{
  "encoder_arch": "vit",
  "model": "masked image model",
  "dataset": "aerial photos of the United States (SatlasPretrain)",
  "train_examples": 203450,
  "image_size": 24,
  "crop_scale_min": 1,
  "horizontal_flip": true,
  "translate": 0.06,
  "method": "mae",
  "mask_ratio": 0.75,
  "loss": "mse",
  "encoder_norm": "layernorm",
  "encoder_norm_position": "pre",
  "encoder_activation": "gelu",
  "encoder_mlp_ratio": 3,
  "encoder_head_dim": 64,
  "encoder_fused_qkv": true,
  "encoder_bias": "all",
  "encoder_qk_norm": false,
  "encoder_parallel_block": false,
  "encoder_inner_norm": true,
  "encoder_patch_size": [2, 2],
  "encoder_layers": 14,
  "encoder_width": 192,
  "encoder_positions": "rope",
  "decoder_width": 256,
  "norm_pix_loss": false,
  "decoder_layers": 4,
  "init": "trunc_normal_002",
  "residual_init": "none",
  "optimizer": "soap",
  "beta2": 0.99,
  "lr": 0.0037,
  "beta1": 0.95,
  "shampoo_beta": 0.99,
  "eps": 1e-08,
  "precondition_frequency": 25,
  "max_precond_dim": 512,
  "one_sided": true,
  "adamw_lr_other_params": 0.0029,
  "steps": 7600,
  "batch_size": 96,
  "epochs": 3.6,
  "lr_schedule": "cosine",
  "final_lr_fraction": 0,
  "warmup_steps": 760,
  "weight_decay": 0.2,
  "adamw_weight_decay_other_params": 0
}
Rows from block 6 of the encoder of a small masked image model, named by matrix and row number. Rows with one number belong to one neuron. Each number is 50 + 10 x the weight over its row's rms, rounded and kept within 0 to 99. All counts start at 0.
Before each neuron's rows are labels from the 100 images, of 14976, where the neuron reaches its highest value: "colour at peak" is the nearest of a few named colours to the mean colour under the peak. Only what is clearly more common there than usual is listed. The data: aerial photos of the United States (SatlasPretrain). In brackets: how many of the 100, against the usual share in percent.
# fc1: MLP up (encoder.blocks.6.mlp.fc1.weight, 576x192), inputs 96-191
# fc2: MLP down (encoder.blocks.6.mlp.fc2.weight, 192x576, transposed), outputs 96-191

colour at peak: pink (33 vs 4.8)
fc1.153:45 51 51 52 37 55 54 52 50 48 62 53 57 71 64 49 41 48 42 68 52 43 55 54 57 48 36 45 44 31 47 52 56 60 47 64 51 55 75 46 64 46 46 39 53 52 55 44 56 46 61 39 29 58 31 37 36 50 59 50 42 53 44 32 47 54 46 35 36 44 46 51 56 40 42 71 37 43 55 63 64 36 50 46 70 40 55 66 47 58 38 45 80 59 46 80
fc2.153:54 60 45 47 37 57 52 47 60 47 46 54 74 71 46 56 59 33 55 46 47 60 40 34 39 58 41 69 53 55 46 50 47 30 55 58 46 53 34 48 52 38 61 37 47 39 40 52 58 56 47 41 45 56 49 47 54 37 41 49 47 71 53 33 45 46 36 47 57 45 40 53 47 57 36 53 51 59 43 30 50 49 54 51 54 55 54 49 58 26 46 51 54 51 65 50

colour at peak: grey (88 vs 54.5)
fc1.513:55 38 56 67 14 34 52 63 58 55 63 39 55 62 58 58 46 58 50 42 39 38 46 55 57 49 69 54 58 58 49 52 62 47 38 29 55 24 39 28 48 62 56 56 46 56 81 54 54 36 58 58 75 48 48 44 51 62 60 64 43 44 58 38 47 58 56 44 61 45 68 46 42 57 50 50 55 45 37 53 52 63 41 47 48 57 47 42 67 50 49 36 45 44 53 39
fc2.513:63 39 36 55 40 46 52 64 41 48 55 44 48 49 49 55 52 43 45 35 51 54 53 44 52 76 39 52 52 49 39 63 53 55 40 43 34 48 28 51 57 52 60 51 46 56 62 44 65 60 57 35 68 76 55 64 54 49 53 61 58 52 51 24 45 42 51 34 53 40 53 56 38 46 41 66 58 53 32 29 53 22 62 54 50 45 39 43 70 41 71 45 51 57 51 43

colour at peak: brown (63 vs 36.7)
fc1.482:50 35 43 69 31 50 45 55 44 45 51 52 52 65 57 60 42 63 41 34 62 51 55 40 51 58 56 55 38 56 30 50 36 59 48 50 62 37 43 35 34 27 46 51 47 39 49 55 33 46 47 55 50 49 55 53 54 57 62 46 36 56 61 49 35 58 50 42 31 52 62 63 36 35 30 41 61 58 43 33 79 68 52 42 52 51 42 30 57 48 55 46 51 46 46 52
fc2.482:38 53 55 43 58 60 49 46 67 54 48 47 55 43 47 25 53 40 53 65 39 48 67 59 48 39 63 38 70 60 57 46 62 45 42 34 40 42 52 56 37 63 39 51 49 57 32 52 49 46 57 41 54 48 43 49 35 60 49 38 36 56 44 62 46 63 53 54 68 57 44 37 53 70 74 43 39 30 46 71 30 56 43 60 39 43 56 41 42 58 52 38 44 39 56 53

colour at peak: brown (86 vs 36.7)
fc1.243:48 39 27 68 40 40 44 55 52 48 41 49 47 76 58 59 47 56 43 52 57 62 45 48 49 67 62 55 34 52 29 50 50 54 51 48 74 43 44 36 45 40 55 51 46 39 39 55 36 45 45 47 44 39 58 55 53 49 63 45 31 47 53 51 52 59 42 34 32 43 63 54 34 28 32 53 49 56 47 27 67 55 63 55 44 56 36 38 63 54 51 41 50 41 47 60
fc2.243:55 46 60 44 51 53 53 53 59 50 45 49 46 46 47 29 50 41 45 48 35 53 60 59 40 43 60 39 73 58 60 61 50 49 39 41 45 29 52 65 43 66 30 38 45 57 31 52 52 54 53 35 50 57 37 38 27 53 44 40 48 66 41 58 43 54 43 46 60 47 52 40 52 68 64 50 42 26 36 68 39 54 44 48 42 42 58 45 41 50 39 51 57 55 56 48

colour at peak: grey (100 vs 54.5)
fc1.103:75 65 42 56 45 52 48 50 66 50 60 39 54 57 59 34 54 58 55 39 51 47 52 53 54 36 54 47 58 43 58 59 57 55 66 63 45 57 53 58 36 45 41 64 46 57 46 66 49 40 46 58 67 56 48 28 58 52 45 61 66 49 54 44 56 52 47 75 41 24 34 51 45 52 63 41 65 46 55 69 41 54 58 45 37 50 38 43 52 56 34 57 44 46 53 37
fc2.103:47 38 45 54 64 46 49 57 37 55 56 63 35 54 54 36 57 36 49 49 59 58 56 43 61 16 51 60 45 59 41 66 40 35 78 54 48 52 31 45 39 39 71 37 40 47 41 45 42 51 48 51 59 56 52 53 68 40 48 49 46 67 52 47 44 59 50 47 41 54 25 60 57 56 28 49 44 42 65 62 46 60 61 54 55 38 50 48 57 41 54 49 51 45 53 44

colour at peak: green (45 vs 2.3)
fc1.151:66 39 59 50 44 43 58 66 41 63 38 37 54 60 33 63 41 53 69 58 42 41 54 52 52 48 43 41 49 50 43 58 63 61 46 31 45 51 60 43 55 45 60 56 38 74 53 42 45 40 51 30 47 59 30 54 42 47 34 52 59 55 44 46 43 60 37 62 50 44 44 33 61 48 63 40 44 45 34 64 48 39 50 61 54 33 59 48 40 53 31 40 63 56 57 67
fc2.151:60 48 30 50 29 44 62 76 53 56 51 50 47 47 61 39 56 42 46 39 54 55 27 54 66 40 38 40 55 34 48 51 41 46 73 48 54 56 35 49 52 57 41 49 48 47 44 52 37 45 57 48 48 63 57 50 54 49 50 41 56 55 45 42 39 46 67 62 44 36 37 40 44 55 37 60 42 33 29 57 56 34 67 33 53 49 47 47 65 50 60 51 60 57 48 55

colour at peak: pink (29 vs 4.8)
fc1.62:45 46 35 54 37 48 73 43 34 49 55 57 51 49 56 54 63 50 47 62 35 56 48 40 66 47 53 54 52 71 53 37 25 43 60 51 60 60 63 48 53 64 58 55 44 51 34 49 62 49 47 46 46 46 54 42 47 54 55 26 53 54 31 43 55 52 58 58 44 40 47 63 40 57 40 54 47 66 66 47 63 47 42 43 30 54 33 38 46 55 19 47 54 46 47 48
fc2.62:46 68 57 62 56 46 32 40 38 49 45 55 34 41 54 56 55 30 49 53 50 55 29 60 40 81 59 51 46 36 50 48 43 60 51 47 63 48 15 51 54 42 50 52 56 62 65 63 52 47 47 54 61 63 47 43 48 68 40 47 54 52 49 55 46 42 56 54 52 63 49 41 30 45 61 23 48 39 55 53 61 62 56 58 44 50 39 40 65 42 33 65 37 42 50 58

colour at peak: grey (94 vs 54.5)
fc1.445:45 47 62 47 60 67 49 36 53 49 47 43 54 61 47 58 44 38 25 52 52 64 42 47 32 30 50 54 58 46 55 28 47 64 34 66 49 45 40 53 53 64 45 50 52 38 53 45 37 62 37 62 63 63 69 59 45 56 47 54 38 60 52 23 57 53 52 43 49 65 50 71 69 40 52 56 42 53 46 48 57 63 44 62 65 64 45 53 45 44 27 55 53 44 74 41
fc2.445:39 58 41 32 57 51 53 53 71 34 50 45 50 51 52 50 40 67 59 56 56 54 47 39 48 57 35 50 48 38 43 64 51 41 50 56 43 21 60 40 55 64 50 43 46 64 47 60 64 58 40 36 55 42 37 53 46 46 55 46 55 41 51 43 38 53 51 41 43 31 40 47 49 70 63 55 51 60 36 38 49 35 49 58 57 36 58 55 46 46 62 53 44 50 60 45

colour at peak: green (26 vs 2.3)
fc1.168:55 54 52 53 48 29 63 40 56 45 38 62 49 36 43 55 39 65 55 62 47 56 54 58 39 57 46 61 53 50 44 39 44 44 47 42 40 41 61 36 28 44 56 48 49 41 40 61 60 43 41 62 59 67 76 65 52 48 58 68 60 39 65 52 46 48 35 38 39 40 36 49 65 45 58 67 54 24 48 67 54 62 53 45 59 59 53 53 46 40 60 52 53 41 61 47
fc2.168:63 46 51 44 39 24 61 51 53 45 63 56 63 52 42 47 43 54 45 44 60 55 30 63 51 38 33 57 73 58 62 48 59 38 30 52 59 45 62 47 48 65 44 40 46 48 54 59 50 65 36 50 65 52 53 55 34 40 58 65 58 46 48 49 57 29 48 42 44 59 49 45 63 60 52 59 41 39 31 57 61 41 49 58 56 51 39 53 42 61 50 42 68 48 44 51

colour at peak: grey (100 vs 54.5)
fc1.80:43 43 41 48 57 50 68 63 70 59 64 68 55 50 67 50 65 54 53 52 48 60 32 23 50 62 58 51 39 63 39 66 55 50 73 51 50 48 36 33 61 52 42 49 44 58 58 39 47 45 56 63 57 48 43 55 28 59 40 45 47 56 45 39 42 62 50 50 45 56 58 38 40 56 45 55 39 55 66 40 42 37 65 39 58 55 64 41 73 46 45 45 61 44 59 50
fc2.80:44 59 56 30 24 51 62 45 50 49 53 37 48 40 55 45 67 60 68 56 53 48 37 58 54 50 37 53 61 60 38 44 51 47 52 38 43 56 47 61 46 27 51 55 59 50 70 42 60 74 60 38 56 57 38 55 42 45 37 45 59 59 54 36 33 53 55 49 45 45 57 33 44 37 47 56 46 49 45 48 59 34 59 39 58 56 45 39 64 67 60 59 45 49 38 45

colour at peak: grey (89 vs 54.5)
fc1.128:43 33 56 51 40 38 55 43 41 52 60 41 69 36 68 29 46 34 41 42 31 52 43 53 49 66 56 44 53 50 66 55 62 67 65 61 60 50 63 52 50 58 30 45 39 62 55 54 51 32 47 41 67 71 51 53 68 45 51 46 60 45 35 56 54 42 53 38 29 48 58 35 48 65 53 54 39 49 53 37 48 48 58 47 54 60 60 45 62 44 39 62 40 54 46 47
fc2.128:68 32 46 43 43 57 55 56 45 50 56 65 47 37 57 59 28 44 59 48 48 54 67 53 58 63 45 44 48 35 54 54 47 51 50 39 44 51 45 60 50 41 46 40 34 63 60 44 48 62 58 47 56 63 55 41 46 47 43 61 64 52 44 41 38 45 54 46 48 43 52 47 57 28 52 55 49 48 30 62 52 30 60 50 51 55 44 46 61 50 63 52 48 43 60 43

colour at peak: grey (99 vs 54.5)
fc1.219:50 33 59 30 50 46 58 57 56 53 64 54 59 51 41 54 55 43 61 41 29 74 50 45 51 29 42 53 30 42 48 57 42 59 42 63 44 49 46 39 42 51 38 48 46 56 37 53 54 45 56 40 39 56 52 55 69 30 59 65 42 43 58 31 68 37 45 31 45 45 44 51 54 61 45 62 66 41 60 54 68 58 51 46 58 52 60 52 41 54 30 51 69 47 67 52
fc2.219:63 49 44 38 51 49 44 53 60 48 68 59 44 51 49 44 48 36 53 45 38 50 41 49 51 62 43 46 50 22 49 49 55 41 57 50 37 48 30 58 69 48 51 39 29 52 45 42 65 56 47 32 49 54 46 58 56 36 57 64 62 57 57 30 37 53 49 43 43 31 52 42 52 47 45 53 55 68 42 44 60 42 64 61 56 47 57 42 77 53 55 52 60 36 66 53

colour at peak: white (46 vs 0.2)
fc1.148:56 61 63 49 64 46 72 60 50 52 38 52 47 49 63 35 54 58 45 61 45 49 55 45 32 37 66 42 53 63 60 38 44 43 55 62 49 69 47 61 41 43 66 50 54 38 60 50 45 43 51 50 52 49 47 58 52 60 32 54 46 40 39 52 56 37 54 53 70 76 43 45 55 44 59 45 55 62 57 40 41 56 40 57 40 48 65 56 34 48 47 50 09 63 36 64
fc2.148:40 47 48 47 54 50 37 40 52 49 53 48 47 58 29 41 48 53 50 43 46 52 49 45 51 49 59 45 49 46 57 51 48 56 51 48 44 51 57 49 60 57 39 52 85 55 36 46 53 55 53 63 26 09 57 54 46 45 59 52 44 38 47 81 66 50 51 77 46 61 45 49 57 58 46 44 50 41 60 62 44 62 44 46 54 57 52 58 07 45 33 43 58 54 18 51

colour at peak: grey (85 vs 54.5)
fc1.319:67 45 57 56 50 33 57 52 51 53 53 63 67 71 62 51 61 62 55 60 39 65 57 63 51 64 41 48 50 69 40 62 54 52 43 41 59 55 45 53 58 51 38 55 54 50 59 55 55 44 24 63 41 37 63 42 53 46 51 47 31 68 66 40 39 60 40 49 49 47 50 71 37 62 57 56 38 51 44 53 38 52 48 63 50 58 51 50 57 56 39 52 51 59 60 47
fc2.319:60 49 39 44 44 46 46 50 47 52 36 40 51 52 63 42 38 56 49 50 50 52 38 45 60 66 45 61 46 59 61 47 61 76 54 41 64 57 38 62 51 48 51 45 48 48 52 49 63 50 45 35 60 57 45 53 51 35 55 67 44 66 44 43 41 61 43 31 37 50 43 50 46 46 58 62 39 48 42 54 50 41 60 48 58 54 32 49 65 31 47 40 66 48 39 48

colour at peak: pink (33 vs 4.8)
fc1.283:62 52 43 51 45 40 60 43 42 54 58 37 54 51 54 62 37 44 58 35 44 55 42 56 55 32 35 53 56 65 45 52 52 57 58 49 40 44 64 39 32 53 46 48 45 52 58 51 40 41 49 63 52 59 65 61 47 30 48 49 40 37 51 35 55 57 52 55 43 67 55 54 50 64 63 41 44 47 44 70 67 56 46 58 41 45 58 42 62 41 46 56 85 50 50 58
fc2.283:47 44 61 55 68 61 34 55 46 48 38 60 48 62 52 52 62 63 38 55 56 34 56 67 54 67 60 52 58 16 54 49 51 40 54 47 25 48 61 49 66 47 54 55 52 58 63 46 47 58 51 56 45 38 42 38 58 56 41 60 70 57 49 56 56 65 51 45 38 42 68 45 61 41 55 55 58 55 44 28 45 57 39 50 63 44 56 46 31 35 47 53 64 34 48 60

colour at peak: brown (71 vs 36.7)
fc1.220:40 43 45 62 54 38 42 60 38 53 41 43 57 53 58 54 55 47 45 53 49 61 49 70 40 62 52 56 43 68 31 58 47 43 50 53 38 37 41 51 40 42 48 64 46 35 64 38 55 51 53 39 63 43 71 35 46 48 51 49 36 56 68 47 39 66 44 38 44 51 50 41 38 48 20 38 41 63 59 35 61 53 61 59 52 49 43 38 64 75 40 45 43 36 56 55
fc2.220:47 44 53 50 42 46 49 47 51 55 49 58 47 53 41 50 53 58 59 57 50 69 44 59 71 21 64 41 62 46 59 50 41 42 26 37 56 46 50 31 42 51 44 57 65 45 33 50 49 51 42 56 48 42 30 49 29 52 31 41 36 53 45 65 53 53 59 64 58 65 49 47 51 46 53 62 48 48 46 68 49 53 35 58 39 54 48 60 31 42 41 44 46 45 39 33

colour at peak: black (50 vs 1.5)
fc1.549:41 41 39 66 51 60 50 66 57 50 54 47 49 52 57 52 56 49 55 49 61 45 56 43 59 48 43 42 62 38 56 47 74 67 64 42 62 35 59 33 39 62 53 30 47 57 65 42 46 52 31 40 44 48 58 49 56 40 56 66 21 49 59 54 58 50 34 40 67 53 56 46 54 65 65 54 43 44 61 41 62 25 55 61 57 51 32 41 60 48 66 37 46 40 55 62
fc2.549:66 58 37 42 42 57 46 55 51 44 60 72 55 51 46 61 50 33 40 56 42 53 43 48 34 56 44 41 62 47 46 56 56 40 39 67 33 32 48 60 40 62 31 57 40 41 61 51 66 64 35 40 63 52 62 41 47 56 53 49 41 57 62 48 44 63 41 51 41 45 34 45 44 46 55 39 43 47 60 65 43 58 81 49 54 52 61 54 59 65 52 49 65 56 59 60

colour at peak: brown (65 vs 36.7)
fc1.498:44 58 53 58 44 27 51 56 64 42 32 44 49 58 49 49 57 42 57 13 67 41 56 49 54 55 60 53 58 56 56 55 42 38 38 57 63 48 44 54 24 40 53 36 41 45 59 52 40 67 55 56 48 42 43 50 43 47 63 49 63 58 74 58 52 52 59 35 54 54 39 64 44 35 56 56 45 59 42 50 57 40 57 55 60 36 44 46 68 48 59 65 48 52 61 40
fc2.498:49 42 37 40 40 55 73 44 49 50 49 43 45 52 52 56 39 42 51 58 39 64 41 62 53 50 62 55 55 43 60 54 55 49 54 47 61 48 45 41 63 56 49 49 30 51 41 49 46 63 54 52 53 76 58 30 41 30 58 51 49 66 46 36 28 55 46 38 54 49 47 40 41 49 53 34 59 56 45 52 56 46 55 45 48 50 44 57 46 58 64 40 59 45 62 44

colour at peak: pink (35 vs 4.8)
fc1.237:41 49 46 47 45 42 54 60 50 27 36 58 37 52 54 48 59 64 25 59 60 44 47 29 62 56 45 45 38 64 46 47 46 47 57 52 40 48 31 48 54 43 47 52 40 56 39 49 42 50 53 60 38 50 44 70 42 40 50 59 50 49 55 44 44 63 51 54 36 54 58 50 65 55 49 53 55 55 37 42 63 39 70 41 30 48 59 50 71 56 75 50 46 48 54 38
fc2.237:58 33 46 40 44 62 51 56 43 43 59 63 71 38 64 44 40 47 50 37 61 45 55 49 57 46 42 47 53 37 32 39 55 49 60 42 28 59 63 57 25 60 43 53 47 74 54 52 48 59 58 59 62 56 46 51 51 54 64 50 46 65 49 24 37 49 57 34 59 52 51 43 62 30 56 48 57 41 61 55 40 33 23 53 56 61 50 40 45 59 65 43 45 43 58 49

colour at peak: grey (92 vs 54.5)
fc1.448:66 48 55 63 37 53 71 57 43 57 57 32 55 51 55 58 55 37 57 27 52 47 58 56 52 74 40 54 57 57 41 70 49 61 59 41 53 51 57 26 54 40 39 25 58 48 53 67 35 35 45 49 63 55 61 47 48 18 59 52 55 49 53 33 50 55 61 51 69 57 48 49 48 45 44 58 43 43 42 52 64 51 47 48 54 46 58 38 64 46 44 51 59 45 47 63
fc2.448:63 55 41 40 39 57 42 47 37 36 56 36 61 48 58 61 28 46 48 40 51 39 41 48 49 57 40 55 40 40 43 51 58 47 47 37 46 38 46 36 65 61 45 63 42 72 63 55 55 59 46 49 64 74 39 46 52 48 59 49 66 56 54 33 28 54 63 52 45 53 53 43 52 46 53 51 59 57 20 48 62 39 52 63 51 49 39 45 55 32 61 70 63 47 63 47

colour at peak: grey (84 vs 54.5)
fc1.327:53 42 40 45 52 62 41 50 35 52 61 52 37 67 51 42 55 59 41 46 55 63 47 53 54 37 48 73 19 62 56 32 45 37 49 47 43 41 44 51 45 64 41 52 59 60 43 44 43 51 31 41 36 68 60 48 40 50 58 44 61 56 34 47 62 62 55 43 50 48 64 36 55 48 41 57 44 43 50 42 32 52 45 57 52 47 58 55 48 56 66 60 57 71 75 56
fc2.327:46 49 51 52 47 55 51 66 46 49 46 47 56 20 58 42 62 42 58 29 60 39 50 62 41 66 59 35 65 51 38 66 56 52 62 34 34 58 50 68 39 38 56 50 49 62 68 44 46 53 60 51 56 51 51 45 56 70 47 43 35 47 41 55 46 50 55 27 50 63 42 61 34 66 65 47 55 46 58 63 47 30 42 34 40 59 32 41 60 66 46 47 37 39 45 48

colour at peak: green (25 vs 2.3)
fc1.441:44 46 33 58 34 54 64 73 55 46 55 71 40 52 37 73 62 55 40 43 49 58 63 28 58 60 40 55 33 45 51 46 47 50 69 35 34 51 48 38 33 53 49 47 33 59 47 47 47 52 56 41 26 41 48 40 23 67 53 63 57 53 53 57 44 46 40 40 63 62 58 56 51 50 49 64 37 62 54 39 58 35 55 51 47 46 35 47 47 38 67 47 59 44 48 34
fc2.441:51 29 57 56 58 48 31 58 60 44 50 67 62 42 44 47 59 29 61 53 49 41 68 67 71 57 58 43 30 66 46 59 49 21 49 43 53 50 48 44 38 60 43 49 49 62 32 56 48 51 47 53 66 51 46 40 69 62 48 50 50 54 55 42 52 77 53 58 55 45 46 55 52 49 45 60 63 44 63 68 50 43 57 64 52 44 60 37 37 51 50 42 49 46 50 51

colour at peak: pink (26 vs 4.8)
fc1.215:31 49 60 36 55 49 54 50 53 38 44 32 50 52 39 66 53 48 48 70 58 28 53 53 46 59 49 42 40 63 49 67 56 47 44 58 37 50 62 55 63 59 64 45 45 55 48 51 32 50 42 48 54 59 58 57 41 39 50 50 51 48 58 37 68 64 44 19 47 38 51 57 75 60 63 52 63 56 49 39 53 44 44 59 55 45 53 60 44 30 46 33 62 43 59 61
fc2.215:57 74 39 33 50 67 44 67 43 55 50 49 50 53 73 33 52 50 59 39 53 65 48 50 57 48 45 51 44 43 33 45 42 42 67 31 35 31 51 35 37 39 43 62 34 49 50 45 51 47 44 39 53 50 45 52 47 47 54 48 37 58 43 33 28 41 52 71 45 45 42 51 45 42 58 49 42 53 48 61 53 62 68 51 66 52 59 25 56 58 62 50 50 54 53 38

colour at peak: brown (89 vs 36.7)
fc1.463:40 50 44 68 47 58 43 74 37 66 51 35 37 37 55 58 52 51 39 63 61 48 44 56 44 64 50 43 38 43 43 47 45 33 54 46 46 52 54 53 47 56 52 47 38 42 50 51 53 58 47 42 46 47 58 46 56 50 46 83 44 50 52 48 50 45 37 45 52 40 45 46 40 28 45 50 30 58 60 38 51 44 60 70 43 48 45 58 59 59 51 41 39 45 57 46
fc2.463:48 41 47 45 46 59 48 59 57 48 70 42 47 65 37 59 58 43 47 60 60 49 52 50 60 65 51 29 42 57 51 51 50 40 14 41 57 35 52 46 56 51 28 58 46 59 51 53 38 46 33 42 62 59 39 44 32 61 29 50 55 61 62 48 44 64 36 60 39 46 60 38 51 54 57 55 54 48 50 54 42 47 48 70 45 53 40 50 50 49 47 43 49 52 70 53