Weights of a small masked image model.
Data: trained on aerial photos of the United States (SatlasPretrain), 203450 training examples, 3.6 epochs.
Rows from block 0 of the decoder of a small masked image model, named by matrix and row number. Rows with one number belong to one neuron. Each number is 500 + 40 x the weight over its row's rms, rounded and kept within 0 to 999. All counts start at 0. Numbers have three digits each.
After each neuron's rows are labels from the 100 images, of 14976, where the neuron reaches its highest value: "peak on" is the class under the peak. Only what is clearly more common there than usual is listed. The data: aerial photos of the United States (SatlasPretrain).
# fc1: MLP up (decoder.0.mlp.fc1.weight, 768x256), inputs 192-255
# fc2: MLP down (decoder.0.mlp.fc2.weight, 256x768, transposed), outputs 192-255

fc1.61:470514451496514547543444521441496484615513506495492545491522478539465517529472387487558465522501491526484559558575578486490534553493481540470518530493443514526505493439528491532514464439538445
fc2.61:510507463494522447524447489534530472483570524495486480528502498525507568490511554494531533459525480500492488466471449539503457520489431483495551468553499470520507549475539557496491523541569479
peak on: crop field

fc1.520:508500487482488480532479454496518428465517515506490527534502533556498515543528402533528491557528564576548481556496514552535502543522464535506554504475484520474490507479586403535512486478485554
fc2.520:534455478479472460512450493526511490487510529535545566437506514555486518487528532476488495526499485467488535480465504551518498574520497469482542471486460485456506541476515471558482468445532482
peak on: crop field

fc1.338:499438522459479482534513511562460565515541471522462513483531492508558533440443500514507457465521461465531551494499479517506498502495555604506432499519557517525489502527552542501579477543488471
fc2.338:487478495485495455468511467486500497587472515491498487503560533492519528548454539489493559495509533469475516474509552509511410509507502496498420510543421601519546495476453541499543524518557505
peak on: crop field

fc1.542:421390433474526513473477492502498461478474508522501484539455535512482482553538503510497497470475455461502477459514546537531507509464431672510505534513499481458506511495473490471466543497532509
fc2.542:511414361460500481494466557554463524522486531470515480498489551497518499545535481474544504430458531542551493415517511494502521510491483526511474556491517519561463466448507484445517478530497491
peak on: building

fc1.379:410436473511552550481497517574469587479501539527524492505586481475542503541547504540533495508517476508490502520444514516542502569475592539493448483523520551525503533529510466506554509526572591
fc2.379:492447488464488572461542506533598517538450538510491543407587440488474520522438552464513535521518457507506534544510465542472500578522519491502484566542527553476541491469550481463541489497535546
peak on: crop field

fc1.598:529469514551519444478518537487472493585509455478505544516492560521555467459512380490540539573415483534484505546535474472515506494525430481560499489552478457467469479481500504550506443486502478
fc2.598:477552492521547478494443408505512539479547528475489483482492440484470547510461547497600509494471524453478448437490481487466557471497484534537469458524497497531473521479525492526582563476526504
peak on: crop field

fc1.605:575471449475525516575528486513504528460458491483461488539496493495517437432522448539520482500498480540446462493542485520516498516512515421436477502492446523524533589521397485496487399483558468
fc2.605:486514499520521549484494520466543452513491519478503433456520503447484555582531455540507510503523503539518460438612535538506499471511524492576491496531495443469452490485521535448472453530475511
peak on: crop field

fc1.714:527511466458487574479483486484539485401503513527510455531607504481526510580567467513509497507516492473469492567494515495536521571471551508526470522481545575540526554533534490509573488512587572
fc2.714:533420558449502485488452516566483477550472539486476561420494475498491524531519522505502499541495501527504542483535466508456467547525483496484483519536497528522485451432531505461522490522508539
peak on: crop field

fc1.48:479607529448501461476478491544485432469505517594566430481528545439521469496535505496485501541466486530461448471508507528537467463497493618512528554482463432444509466528537516433535486480509582
fc2.48:482511553546464566467507429434498510494460431527561508473497508469506483499564510469450515474530480531470500494444505414475429514516523507497537523484504468472522555518478506518500453458460443
peak on: building

fc1.484:488483465527463486489487540520498582395508498537451532499527549492555482486561460561534537523494497513400437501563445437479561423511513454444494536492464494515501486494521469526495492511508487
fc2.484:528464500512508475563532557506537493404517574427503566468510447479532463515509531513550472595462519641521523536475443475579538544522542477529489519516556478530490563518445496410452478471493532
peak on: crop field

fc1.548:448413536532469455534514509521448544492498555517481495464466512463499447518511460547497512575501559440491437499485510568504436505496543438504456546446518545491499469500529512467512493538506505
fc2.548:529482402467507569504511467563552477530494489421416475507499581567494439538467461491607507421508536551505491510576510505379530497498447546461526583470535514471478474479471488514499420458555498
peak on: building

fc1.272:543478489543516564433459453447454489509566429475472420499457476493481511434478374520477449524523506451520493565478505533454496530478499481450479514509518485559594489515478489519501419537472482
fc2.272:474541438527494502481534412511461492514539432503485490501507465500458445510576536476497578468468536495491458483471505415438533490519499532577513565477461507524449540488490515455493456466504425
peak on: building

fc1.596:525494524489480543505474536523481549469519495458466517490501533490521571473533457526457478462543498462486500517535557485498486484464464476497440485491494525564480476519587517536545487533565467
fc2.596:529439517466522489497525507497483436516510551450429472492492453469519587532524473506481559584555521537448508471522516532502457474502490489485430494462483555556456500478461541392522488583495503
peak on: crop field

fc1.621:398457518484518480556518514569506493502521476556528496470617490518544509514474546508504463515525491494539530491486489524485521552496620546545507534500536512546533472503568534518530505546533564
fc2.621:489521464536478563467634538502499513526513482531508490513549554480493438478405505501497537556498525466497557459501504514495497544499532548507480482532483487498486530534487526482472509489507523
peak on: crop field

fc1.322:534505497499567450509509488467517431561530503576524470522440422517497456519466501442472490499496531455502500497517523493505439539506443413530503487439519544522474465500476502497518461459488467
fc2.322:523485485522554443542453546452458458528532544526480468552475491435544503507505435540479516534480536529499507537486475538423564499494484475543543517462567448510533444533494521440486447538487443
peak on: building

fc1.297:491514450473485519525454473449530484453494490494491522486545524528489478519551440514532505559526618529519495500483489543493568493537489576504512480458504510523512516541560466514532568495450533
fc2.297:587432493468503497488411501555468521492484554572521544452509497506495516482513535469494517528527505464487537500499520541482524577518506531478537478528473525463500489449509461589478494463521502
peak on: crop field

fc1.241:503472469447524583529533488535527451465437515476436468501577543502456543442516484481501488554566492513507464473477465502482517482443512559449423423469563531456492500490503506448569426532519589
fc2.241:475478553505442487504497578527499464492494610485509516517518443528475459530472474529522447495523515530485497523503530550500436481555472569498498485469486462462423559477559434560544509544496539
peak on: crop field

fc1.388:492480485519442518501488504520493583496499544580482489519533508494543425517573427535509515481498496509455497455519505453508506513555568448445539526514501505503472513506523477441543507487553470
fc2.388:474426488462493527529537574466484429424467511422505535486514479469488472543557454505518519547522472562460508488507512486565514567484514497499516544540536486502542508538517515452503479509561529
peak on: crop field

fc1.188:491508511480469451539525479518442416546454491491508501485521518542495557441515446483503470501530525573570563524528531564529500548540476504534475497498526542490482486488545496579510518507458462
fc2.188:527528432548490443558493478471500484498542523532537436503521469502519561513546482461491550488533541505473562403456508555526497503515502427512515464474450469469514563484498571519529520488510404
peak on: crop field